A small multi-label audio tagger, trained from scratch: layers 14, batches of 256.
Rows from block 8 of a small multi-label audio tagger, named by matrix and row number. Rows with one number belong to one neuron. Each number is 500 + 40 x the weight over its row's rms, rounded and kept within 0 to 999. All counts start at 0. Numbers have three digits each. After the name is the row's rms in percent of the matrix's.
After each neuron's rows are labels from the 100 clips, of 14848, where the neuron reaches its highest value: "lies over" is the class under the peak. Only what is clearly more common there than usual is listed. The data: synthesized solo parts of chorales (CocoChorales). In brackets: how many of the 100.
# fc1: MLP up (model.blocks.8.mlp.fc1.weight, 768x192), inputs 64-127
# fc2: MLP down (model.blocks.8.mlp.fc2.weight, 192x768, transposed), outputs 64-127

fc1.494 076:516462515505512512515478438490548430496571462449449497567575526412491502533526556546454451514472536483527458517415485515439477471505531516509549471480545536536469435447555500460519546507495479
fc2.494 083:493476546461509489532525504535498464524511570457560551518526491475435521553494479548463505504526497475508432548497484559482571521452490528514434422498531513439530479569452553493427477520529468
lies over: F#4 (43)

fc1.219 070:462489494472507521517488509519512471470469545436495584508561465496504535496526499486535471460434531532499485528545511514458508555512485541455414554498523502418508560507477552461509503515577489
fc2.219 069:506545553525461511516540502512473545543450521508516479504517444535513565469512484581558512492549531583559493504505436504466518484552451472446407461494482482489510521515470532535443494493481541
lies over: C#5 (51)

fc1.714 074:531444497517521512495490489486540547533457456408519457421494506543532574511538484483524399531511491461487433477547540496473500484460551465501486457491473476527446498518376524488496602569591467
fc2.714 079:517538579501570452470504468559537499485415524434567485514554535497470482538552541491517478402445535555467488516489454477597545441524354454472439501473443512532588550499505447460498523578482421
lies over: F#3 (63); G#4 (31)

fc1.411 107:531441523435516522519516411552483439556556486518436502503461532485544460472477494515494497448451560493420517506561497476493438503456511513478521594556522449507497547465549506563504471555543452
fc2.411 098:388484497593497475476438530475505440514527484477476475506500549563503489477457553510522486459490506482491506494582509475439432478407483567515494521551521482512456488483560494549523491475481622
lies over: C4 (33); A#3 (26)

fc1.634 101:523482521473528585458459552476480475478567457515468450488502552414531540536551507507496473442486444477503464464517452532533530575534482472451454533476480459440566411504447518451472497529510535
fc2.634 108:545503488408495498453443507446575495523545509472493475561559492383471491527481524514462491478570496507497558534459554475485503465515518501531390543499476531558418485553432495479444508581500496
lies over: F#3 (47); G#4 (31)

fc1.142 092:469540484570446451491501405469513526486532450498570504591468487493544487508464443530508473453457388525389560487488446526531595530533482450483465515481497470459538457487514445578507520524562455
fc2.142 085:445510489494486482443487561472506574540468498492468526516516527525473601571453494623406498545525546499516477413521594476544455499522473480486435518558492448485401584542464498477511527491460472
lies over: silence (68)

fc1.156 074:513515476484512502511504514557481501513505500509536489463513540417540476538539587534466433529413464516458505522521564517475492493465611454545507597575513463522512491493515553447577495531439602
fc2.156 082:482461544431559570498560582463484528468511430534503562399529461560493535456514509453545492534479558534533475437479514473545520491507533549493453443491553537535491572466526490464453487578473448
lies over: C#4 (64)

fc1.110 093:500467421482525476527519457505547422485495543490476504385497469548492487448476476522560529554564481466542481580486494581486455490495536499564494567511539515526509506563431404558504460533494463
fc2.110 106:513536432513495504498451517486464547522490528455479451469440409489497525492537528471554508426529451491402512565588573533612501438452533492464486525508468516452472523576466402510480522494523452
lies over: G4 (58)

fc1.311 117:486512481559516483444547475529482477509513500501469519486485465520487496575444454446521476466444414508448474470464536477511539504552506562589474453529561535527443552509544580508487455436538515
fc2.311 117:460465516531474542477445544594529433480459514534500534528481474566563546536483450448553523514520470553535489449513483450479539541460442534477467506523417497543503584413556512481586529498474504
lies over: F#5 (30)

fc1.204 130:426485519562488462478491473446534549518595487486482491445482539572518466563554430461479478516532570438491537477512470513534477485561516466525465496565500479547472527508498532488488504483507460
fc2.204 119:532449524545526503562510527467523467439560500520538455485457463555499565491537492461607518535483525490534480484499554567488483554538494508468503497448536402513486485505452519509560437550446436
lies over: A#4 (68)

fc1.267 096:540620425564493541478434481538479557455526550524464494468539504455450527513516551486467495548493545565490602521483568458499477430585493545534496518555530477405532554408451505509493537498519516
fc2.267 108:484507489494502510478500486464453445487529522531511498437559433507518519474449531491535495537449490501563611511460522486430464489525523504523481473497572513505491433456607537506514485520541468
lies over: E4 (98)

fc1.145 106:476550432511481469471467523526504439424568439521464524424531544411487408434490457458517487519530441551536531563494472506518506528480478468548465519469486496523528521513526516509465483426535489
fc2.145 114:514511531488480441461442523418483502486584552455507514539582485512507481515503480526517518469458417494489534574507548472481470533509520469526456478541501454540468539482520401510471457484545469
lies over: A#3 (29)

fc1.532 084:534434511475423535462573518544497470448529502475515574461474444483519515514457549531511461504472557523520492519574481571485495544515491512482499511482533497536516495444560542575425591553436518
fc2.532 077:552483512518466475465501445467513528464536466547495428516506479497459500560454585591545477442463461515528488493531536441492515462523543508481432477505510456501484495513516435469518492550504484
lies over: D#4 (42); A#3 (32)

fc1.687 150:422496538510571507514540512580513543470531507499513557487501506480489493541460456437515462464455498495473428514480495438499466494509498470506522522466506512474510489488440550514610556482510477
fc2.687 123:463505483505544497443554449475570465522450499572476507480464481485496441531517538386489453527491540572477479531486468463506547491513555514399550507555503515571564520494536541499506521556538442
lies over: D#3 (34)

fc1.522 125:515557475442498515497501473514492445432569491495504524479522505522475463461522477494537502488453488506517474477450548442480496497520490538545412518479417488553514529499514448523493515559537546
fc2.522 120:544580504463444488494443548424540494537437471551539487583483485496535489503521497517535532503479568535487473538429381509542489500515480537508526522478451535442576576502442486509528447499513447
lies over: F#4 (36)

fc1.132 067:462513524432466485518496487450415542459503464487495460497521537520490533488515473482582453526564566497535476461453411471522491434516554563483576470573496471473452442479536471572462548468447491
fc2.132 066:490528542556505499450570522477484489530536459516459465450462546539525467443506469484477426518500486521499524606522598429453489514544465502527586486527517559452493484512493548473533515475560516
lies over: G#4 (39)

fc1.337 065:544500542535456432426529472568516521497506533515503451503520476462460531484440529496512509549510466537472473539552507491498445584546500505534501573543492498520505441462478503525474507605573541
fc2.337 060:489523521431491479518554539454502536473383470487521451463616483498437513490478485536493554505440440493534556481543498537509407503554472429427552465442496449480544521571508452515529529515452538
lies over: A#4 (36)

fc1.464 095:537507482571490426488476488452454519421433506421458470478506476509516580429498555501568497561524513489469479468498442510492428514485461530532549461517455556511489475437558534495496561501548455
fc2.464 088:543501504515513514477590471458471502466433490534519458523419480494465573456558522528546414498489523540535460514578528515524519478492543499404495488422479438499559495479506506528505486442484466
lies over: G#3 (39)

fc1.672 118:513503408500514546570452464528515523541527591552514549490486539528535448488466435437522533441500493494502487546467461519519425518481484488457573478540517484454450561509520512499510534484445505
fc2.672 121:400488453503494485491521520503462507489551486519543467522474551453547546510446475498571533469510480479532487571453398585484432464470480533487529528576469522523470425536512431515574479553532498
lies over: F4 (60); C5 (25)

fc1.577 090:496478482585501469492521472524480575532521451590503489528520470407426464516541482504472539463473504514507498468452476512494603427500508460457474521510485532478498506501451559513520481556476501
fc2.577 089:538528477505510466404467477479449569450483567427535502490434514495527523526477503550497511427578468478522535535549470498550491522444451601504549519504520494480491495566469467516476481512560478
lies over: F#3 (89)

fc1.629 060:535500498416444574517494489444397510490553563457527478502513491501500465464464466442518537518535500472576484484514501550546476580510597518548499547528481493450528398490545499545473514545496552
fc2.629 063:443513572506439539503548529467505462531552439465510490483470493476473601571544476561514539502552556521511535467440507517524414478502526486465532552539520479536549548517471423515417455447600529
lies over: F5 (31)

fc1.195 078:553492478490521563472519469519513452472493487518478506512544560498499475514455535531516445488527469424547525493470555496525490498496490605485511533478525512466485413573440500501404492460452525
fc2.195 067:493517515549433521430456520527514443474524449496508427484432508495481518523515471522475476538588477480538459554479551511497569529544462546481476471485506513480443468464435475533501508466480517
lies over: D#5 (76)

fc1.438 094:472539505522456580541536517478511460480465560523483564577520550391515462565516480449476475527496531498519534502540553451447432516531450532468464493489415424541531500541589511488518543456480531
fc2.438 097:515504406483483507485558500521513473467414452509566499492568547500543531581564495520480500505492492485506514482440562506409465490497567510456462431468487494472514569565540468474468482577479493
lies over: A4 (27); A#4 (27)

fc1.429 098:535502545487453486515525524536480626532536468500558467507603515508421474478467499483476500557537485502493520503459503500481489541504531513510471474552510478403534502527468486476499475471537431
fc2.429 100:558531505558474517439438507503521523461493521524485474498565468469501524545517454514371542451467469468602530539586585503484409515550469480442481540457442467471480505538553476544533545515493475
lies over: A#4 (32)

fc1.300 120:459473521549475490482493579574444591480546456535544491495512505585495529479552458499519441558589466502560477453559522519511548527546535499420464494471573464501490488502482532535474529495520523
fc2.300 107:493483475518558582497519489465529479410563406468513513487531554537433518551515490555573438496531504512479536473431597460421465530523520474460480433477456539452484497557443464458466473494480457
lies over: F5 (51); G#5 (36)

fc1.193 118:482473486467532481481551513495484488583536453603490473555544454525485499488477502499485566469486533483559462470551529517490425545430520498511491496578512480493509438537483464481502572525554571
fc2.193 112:491487535500521513445408582509479421467483571428597456497566473487560601504511506503505469527473438535543517523428471508516549530492489536533493470512407482471471416544498520498507495430532460
lies over: F#3 (41)

fc1.117 087:510482489466455514472486474505471477478556526473547546424433482551465392496534558486522469528482578519468508527514558453525455488526479420470488509496527476553480508457557524443468503496589507
fc2.117 093:485446466583467433397453538475481475577512474491500497586429498530541485507458487519458424532447577544550546445500513518479494470563473512519513514551500485545498534520475458508483492534488445
lies over: C#4 (30)

fc1.12 143:487463506479417508542482457467534514504514407452460468453470542471540524489470519474571495497423517429461523510593457522481461538490491580513479574614537468535478454495545506448572456537480445
fc2.12 133:494472515539527551504504459468477532495542461521514498476457466504539494500460595516523454561543518549455504528599515429480502495480515518445503500521495543435499409377556505495539462456482529
lies over: C4 (59)

fc1.174 097:392501543623570458516517485548493485528410503477508496468488492496570565527458467484527473574488546561495418505521544531512525492408497459512426497435526558551482450553533525561451517570547523
fc2.174 103:494508482492531489551520577508513478525542528445437409523582464463559525533462509535481496451503524448489550578439525447484500497498380430548485516504431496501555477536502505445504504567458550
lies over: G4 (53)

fc1.422 145:485491463499529435443578501506508510428545493551535457420507425428529453539503574471516461454493520467444510486436524513454519430488522470489477530467509571494487521451468561504498440455489499
fc2.422 123:524477497556471477454531527428511479473491453534541473406468530490476511548602488482489501529511509558492503518546498470445510502552550545416465509526470539563502542452519479523509504460579452
lies over: D#3 (38)

fc1.165 091:481554548470428479587464501552456468505478452470433481560481474549497431485519514454543576467498500504510510557552494536520476570485515518475456530460485538494539518577433603503520496442477527
fc2.165 094:499544461531509498505505507483452472436547533499531451536509475475518521566452564463434581474499515544468519536445545526505511620528540532497487461512482536496507470523592498548529472424477436
lies over: F4 (31); D#5 (28)

fc1.533 086:545413481552602561514553488468557414524542472499497521505419491474427417510493488529523509516524516523507464507489495490478518536475544517542407430480481546469507406564485533469413500443544537
fc2.533 094:468419521532479513505486513567504539441482413428579550512557564439476530491390427489488549564482508460545466471495552486451555475477496507533447494508505528506505541489482522523583598481477499
lies over: F5 (48); D#3 (32)

fc1.360 121:493546542513468521477561492490520495556511468563511499550457506473456491601453514529501447523499472498466508474543457569486522493459515457466519561498452459488579510546452555500490577545546486
fc2.360 107:513463597489459470407472543553512501464524527547485557491410405465461511530528550536488411435504506573519414450465526547529569519537514524507523475500525482446502501527490462515573536500538452
lies over: F#4 (31)

fc1.640 088:541482497489573459471458519486537593567526482508456487553552434484531503513464492500496548487519489532463516460429503451449463493462427489496491445571454421496554468519431482494546467541528587
fc2.640 083:534494541521481553464514438504489485498431534426492465522521477532551508525550563480458456502479446497517448482496451441506518561541525531508551506504448564445509428581413514514558554465475507
lies over: G#4 (84)

fc1.238 100:577448412456468515420524535496547468472470566451461524461521483438415445459505485462482489523550442492485536576511520460489524495506436496494523468505467520508504532569451500484468527464556402
fc2.238 109:491494490513524493456492528507471510528423506460534504462544502504457534526502462518546598496581510462553494507541574475521444476464438487473505584546461540528475454472471471493541475562562462
lies over: A#4 (42)

fc1.69 151:514497434480507486515491473471482494456521454414505494505508503425476547404529490521526525479531468495498467579426477550459474467561541519533546457550426524481452476530514525480489553497529456
fc2.69 132:546501505559461451533471420544458503518518535414460541496471478390516513465533572491535459459534541490468489547475528482535512537525456444482497456495483502551560567599459512497476481480507553
lies over: G#3 (37)

fc1.131 107:543489509528497458504543435613500531558501451589454464526536500544533522476419497521585490489514486480447545555486518523489455452468457468566430472525514489385568457546506496503473492459504496
fc2.131 125:524486464531472537527477554472491469561520556407468566544453465476415515484489474486467574550510542448524512538538480470495489462495515537486456482512549484453462573483476511566518468492545523
lies over: F#5 (52)

fc1.463 084:432390493526557491511495510549509496465418459503467552452462488518480484464388481509544519550454466491524498519570468553439522490488507528510456465497419563542535467582567611507500493501512482
fc2.463 089:470568504513542491484528490454496523474507565535392522473543465531515497469404583565531552504535480465476497485480459521527488624493540464544510541488419506486471473425481487546489509569534504
lies over: D#3 (78)

fc1.562 086:512492483479497454454520469543588501482570549522590506460554425466402503498496470443461515468578512502535545488524538471543456542470583493483494483523465587466510517518526477514507526464531531
fc2.562 088:566569418486523534433520496414470565504471457484410554444521521519524580557515534555481497510525488531428529542482488529477588450406515450446434517476592455487469530570453532533530510552429511
lies over: G4 (91)

fc1.565 102:532509552481526520532524496519445497456569588495496455536475463528501474507588513494528507488485493540478479459474464512491439503500548573509478502552526449496473483485541496449593449504539508
fc2.565 089:480502452423554517474438511535492497455458478595475471492555496549516441486552592518510563441431501560496523466523478482491574493552480498452439452482475495572544509482571512451501572539535383
lies over: F#3 (30)

fc1.551 093:449479477546460507515479538413468449488499499554367485421541494516533540492500505501481539471462583486616459450492494527490532466458474541500494473509436530477469569545478521468511500523503493
fc2.551 096:529537488497542460467504440497438499486523468435449508643552518464473527527481513537498458464466487582484490400500499543527464486516523487487500538524475444443606512527553514504502494461484477
lies over: F4 (26)

fc1.553 096:460520482480411465499470509528496437502508526444545492544535475477503490583526489479522484590533545543462466506512558460577457522514500504515535536508499532479546551502537521457484534490512517
fc2.553 096:550424503420540487501502436523480549460434524579434381504525529503482488499482454540457558418507475448529486497456506581533557522447497543470485519496519469459500567537526544550493505513499546
lies over: D4 (42)

fc1.279 125:506451468488535577455415505471488505473539601466483537480576538541498512521486479529403494494484481571484492488548451450526593519502540538506522607482519502469471479490501555502407503540489537
fc2.279 110:562513463494406488510514471512494539553478570446477552511582478421525476482493577565473493463504435510488483499524501475424563543402496487434478475499491502517455483448539413464469469416493468
lies over: F4 (55)

fc1.172 091:503462476511421464433441504517532468477484558519476534517536486433555469514539502492521475440457467447543426491617491462533428538453472450514514554463502501536485508457544515542398416492497530
fc2.172 084:484554433464497484519550502506466545519572507510492483472473534456520494517509509560490502440543574543514438446520476463506508513487535482484440524503591531518492463496513506472520449565513553
lies over: C4 (62)

fc1.444 121:504513476513495458507445423444447530466500456489498577457556497496525539474491494482480493508483477484562454499511561453446482466573471605480475529494527524461425500560515487511542459492476476
fc2.444 111:527489516513522528563437456448526509529451498441549573546515503563558506531491611483502482572428486564410465407470535471425590537453490470443501522544511515464544529476512506510492475457555526
lies over: F4 (29)

fc1.232 134:476474509554423492434462509572513501521497514452529454510493462486453416487563534465497488495554497540508436485509483470499543470502505490522515564449485433435526505516556518415504564476501548
fc2.232 119:549525495475561548524492441542520497503463471402528542489478520441531465437544569450590524533487527559520428400508534567457525523477479487522471499496522497510486493547526444496576522524508496
lies over: silence (53)

fc1.32 095:460498566451487460472439478531514407485474515503538582509538469497496499498500506426519494488507502559485486496444496486484531424455461494512497552533587543492507423494489476461499505462529540
fc2.32 101:609575516455535479495518586533496463447441523537513452590527484501542491521479531553514513512481451548551449497489553445468470447515534484510440559547504484484447530476454515441559549418443509
lies over: G#4 (27)

fc1.726 077:501505516537527522552476501565466483480453551461540549448460407517445451548532419504552481474489556541485459473514518414500501524464580480526475511504520545501547480491533472484516526506541524
fc2.726 074:522518484519427524513530499436422542432513497485518520414507479540557585548496536476513382504482511503492523603488522541542525546585508486446508488488553461526469510544444478462480505501506513
lies over: G4 (72)

fc1.60 123:494475579458555508507547486535515471491511527542447454469524513467461472471542597512527519554466540505440451555582495494480431554498549504476454530514625476500539539469509481480470495526472569
fc2.60 117:460458487484424483457503520536479516522494524528568485500574524576525493499450539510472486475507508570502539457534491437481495453539490475487480467515588462520461528476505429473503538519544567
lies over: D#3 (32)

fc1.129 088:490483458530422530541516522555544504496582491482543502448518505521535536440486487469525457467553543486466495473490540532451633428493515500573499555513477480512563503588478548496518520452555533
fc2.129 092:499441519555500514470495485513460481493534527483444559543400509499528571551466564502522504510533555551531530509580433514482498489477482521503543480517495488537524542511563493422464594546485461
lies over: F#4 (46)

fc1.436 088:530574453557444570513510422485587469523477421504543482467527563450441503493440465516436509498530473538469510545484517575501527457564574470493552503476560489547510500493555603514473479499515414
fc2.436 104:544527471603484543517441498512493441477512533483488541475590484497533570491481472574430525543493525508465508517488479503463493454485493442475500482446525499559433489529526508553473460483492535
lies over: C#4 (27); C4 (26)

fc1.29 124:527501500551440457493546453461490594483482502443504476533513508460518520484466535422484495469452475514503520550500445550422470523510518500459516567506492455534481499559525565569489506569519554
fc2.29 137:512536457514456465495528476539498476461539528524454408436521492484484550498490468449516534534414513547545484468471429471459446549498472543491484417495455478509457481585481522466454486486391416
lies over: F4 (55); A#5 (36)

fc1.141 154:467523407530448479544488530583496498435548500460515545476515585478529524455493555507530451529472565505484507482441541518517524531510473469490512528577547480527534544527440461516488491500506496
fc2.141 153:467524527504582503559513492451452479494478494467525540436600519468495491498509612507468530535504465549537449511470500503431521524443444438468464534464448513488511519525476451529509523572473504
lies over: silence (53)

fc1.101 070:559449497537467453477528566532502517441490476510470483520480552459530477498444503525564476446441480484492528499472437517520492453530469458469510470454472499480461437485468510487472476527476468
fc2.101 072:555450595556490472488502465477528560460524516492444552514452524477555464521513492637544536468513511524470501528455543491428522527520539502457544406480535520473542499518502531534475472506531493
lies over: D#4 (40)

fc1.253 096:491547537545526559539453474545501515517503471496572469494490473447549618435534524576526469509485490480435602458511478456523486438483477501443497471455521521476479464547557571494522483525519520
fc2.253 085:539463545520493575501585461476513514502536489470506511520430554466510483478522534559526468545556447438486461567446478497481486512501458485476532514504527533437513567497481559517485492457503402
lies over: G#3 (28)

fc1.487 088:424486485476476459496444546492574473492521462525494489513458439519430509474524433542531536514551442451549478486579548455472512505464492516520485532497446415539539531489487507504610525459581510
fc2.487 085:530465456493499500531512487519519484455556541505465478503521488469609428507498543489511477471485461538505452440490541523489522552543529610496412543456485404537530488525528487488495561516564438
lies over: F#5 (31)

fc1.332 090:462483523515567413449553462476537469510492514424482518476475545515595491507499546396510526574536497481512435534468406467455484441483562514446500571519561507439503494498505576505470535450541539
fc2.332 088:517484487493528493460501596483505441503538440497536447546477476536499500463482559477507530566482589478477502531480502559428491559534510514556514567473556536452527474507394457500504482468537460
lies over: F5 (28); B4 (25)

fc1.185 106:560503466485455407513580431476437478524539473470441477580504476540467502498462480423454539463515494489418484537502522551521547512529461540576588551554533441534473466472474540480482432488540534
fc2.185 113:587528454521597467473502481472493520562456595472512496513521468560549486517461487444460529476487479483507483513537454507585521490527487511496489500522433515488530492483527455513418439575419573
lies over: F5 (72)

fc1.331 101:469542544556504512534474484449509549431516527464542504530536528513493442457506508505516443471541497450538468518544498501530532490512478511504578436512488466541527452458485572458450581531440576
fc2.331 115:543536500416570500505508562507539586510502548529552543457496414534471515516488465483515531540489534453540465513481492455535439515456442496466476501466506484501509427468490525500496487534456494
lies over: A#4 (45)

fc1.690 102:549545507527506579494505502454456463532510545512473503531506498575483461506423508412586472472571506563497576487454490486438511522493549499554578555504523454431468464464487455533445429469497475
fc2.690 100:537542498546464525458522429505489434550522477461515448450563499484503538540501515477492445499492439506545491577473463514497474495535510527502514528543483628487467472536558537484529466467470502
lies over: G#4 (27)

fc1.440 106:519492426517505550478525486487442521535527526474487500469511398541533494466566524502529492511576472566419518414508431566486530475508497487515461564595477479495539553506523488478565465514500563
fc2.440 111:484527434403560513474528454453460507490509428516451418435490471451510531520497515482504472477548448453488545476522435446457545453503442558522528597479457527493468524490500479513482526464522500
lies over: F5 (48)

fc1.586 080:495524507549508527518451485518508549532481519512505513506444514443514520530540529550564467558508507466407510547548538521536496464521501517482500513490460564467511499430603511478529531520552538
fc2.586 085:489553457518472435624455428488564532459576495499514545474497527600470534555468477539564510576455583492504507526507462479526547477537548426522538438500412501452473508526471486456512433493427536
lies over: A#4 (44)

fc1.37 108:485558453562468544453436493517474529543445537448513507503486462481453544491459446500533512493476554501455521517515518563526529509526500512438494547486502436527529524582462528482535506442574427
fc2.37 120:515514559595513544522508462460546467549578532486476452515508464557471519405501554494484580519491448488554510519471473570555575503538436456478517490471465482547456530448553450497476498564555511
lies over: D#5 (25)

fc1.536 122:504460506490516502473529484545462538532522526441508472542529471506500501471508524440537468453472476526467492522484507541416511524518493612504452518565484516559485513516534435506522490522519471
fc2.536 128:515514504498513540492487444532532514516572486479432477441526440485510520515518405501531485517552480539525538524418428420570531487519483503501470525502493462577497540502456435452535474470529542
lies over: F4 (40)

fc1.735 130:485504502475519587454530512457462566472396532521513501445510487534576524465412501482513498502491559537522490418471499512519490474597490550484457514511449497495497482499483508553512467528525397
fc2.735 114:527506440516535428496452465497537477467504486527527505425503501520496517570465528550556460494481468536478512492447507540508489544519467537519493467467526497485487532483532453529473463486578519
lies over: A#3 (45)

fc1.765 072:475516407502540463550464534482509467487507466472505485452450465514484445478457492580561631581474546490517468525510495526447623504463482499425553536503482505524543452487450476570503536528523504
fc2.765 072:433464534503498505526512556497539518548454540517466455560494541513505460515445538543427553509475477448444577495484453554428452502467498534539533581518437420566470580486537434517496517487555492
lies over: G#4 (26)

fc1.606 103:492496426486504433513485544494512497423510498471407560523537544534480576461569518572496458480497523479539487427478559498509546492408510455490486498411504581549520436498526533461525516522572480
fc2.606 106:447480502476497499540551467462497480463460476464496477520533550469556614585601494544450453511480535558566554449499507569458585507510588474526458507430425509510555561448528506490484501527453434
lies over: D4 (29)

fc1.760 116:467561511443473500490411510529471508490580499393536514611555560469552521493470571413484540514482532413458562421485502486483521470478464548522487500499501468470548533530538521552488521589553486
fc2.760 101:504504536547493530542526516485482505582522571585531468466540533514521554508449445430396469418515481518541439519556491478477488511471516493530458483501440492523546477535576440440508502482465491
lies over: E4 (30)

fc1.503 083:571397489506400509491462493536512497431568495528568503479454526533485480560470497477548442438451480507436540476545505448557512503470441453507440573497491462565552452432545588467513512513530507
fc2.503 079:571478486435527497444511529480550541512505467497486511568430505494508503465520491515479467553469476514524456403440554479508504491438500539514614449507516583530509508470477478577557509507543467
lies over: C4 (27)

fc1.433 075:488508427457480473562610458488522454485519468531449545518553540471481562507492511537553491509496486524518442484476549561460479492461533508541543526450517502479469481575498474455505481512519463
fc2.433 085:538495561534548533551426506553500472485495466495487464558530521490542502507471498519403495447493537502465477498461498502479524534558540465596486532420491540473513508472431511495471475570499422
lies over: C#4 (32)

fc1.428 132:513438472505495491494488450497511479502488531544448476634525512495490403554525484492569498478490506494528455436516525489516504525475470456466569528496544543511425446454586481487543499522567492
fc2.428 133:480484466497488487581530514534518457502476436527498473527530506562518562487559549500480518488492498492518406441495516501502510439484493484527453567476435559503546559489519506513515489487465489
lies over: A4 (72)

fc1.754 111:520552502584430482540500449474509472501496482459506481499542508466426531431515506552508444479445500538560532535515483511478515507508547566525591499446466471527567538469490491498496559465537566
fc2.754 111:512595491536445535481538535496548478498427514470406498502445459528491527522462541546494473526498512506526497521535504546472538452458589490543450461446492497396513477475460527466509540510439447
lies over: F#4 (75)

fc1.286 124:515512441527497477500473500523481472447519475514534503537554465469476501456590472514527543551505486520515522502455519619469403477522481491548458608474432575513415459445518574509439631531530460
fc2.286 097:535491538539435480495513543524509499541533432585447548445496544481499491443558484525460531480520488540521605498521523522491444498529506557515510449546491561475487493509523473486560576532459403
lies over: G4 (41)

fc1.44 065:497507494518524546500488455466585515469454484538469543480509528545518571500491448487627473533472536546461476487518515428414499505495508488513468491508433449575505583503507500502545590483494590
fc2.44 065:478521476508487466489530577445532471511545501508506534521481511452464502490492574504469498508471599525446514469448504503416477470474528533476501454481437469479523445521458510512504508525523444
lies over: C#5 (32)

fc1.596 129:511504467496493540522520562452505420529503501506524537472446471441493491479499504521514522505541490545446464531442484532573510521471540486460460499497501465513504453569518394497481516438627498
fc2.596 136:521491527517446544491548504539455545542420439464527466460530507445491529500506503434505535552465568456477552545422524519536535475509483359438497519499492466563489486539561477524492517525551501
lies over: A4 (59); G#3 (26)

fc1.33 106:446411495469514458536565484529557508485465527517426535529479544476503504458457489478540496557513589494544518600505459580484460478466527526476488438485521457459489540533453434526436566492511535
fc2.33 102:496482549558515453569452492538466529508522520474526627480542553421440546468515521547490468507520530465452501454466450517479527582410446549527583453481490414478500559526535555512504569517577436
lies over: C4 (50)

fc1.731 087:497467517458482454564571448379526454417484558492518545475527487477477448456500483487572486484452489493516489480493410425574477470496465525525476574451464511556517516514516469490482511445559523
fc2.731 102:556548517471548498541577539482533429466495515580503437492454560534507475513478439457485588544448440581480482519471521448514538521544487459513481493491476468537495571548510513481508529432509454
lies over: C#4 (30)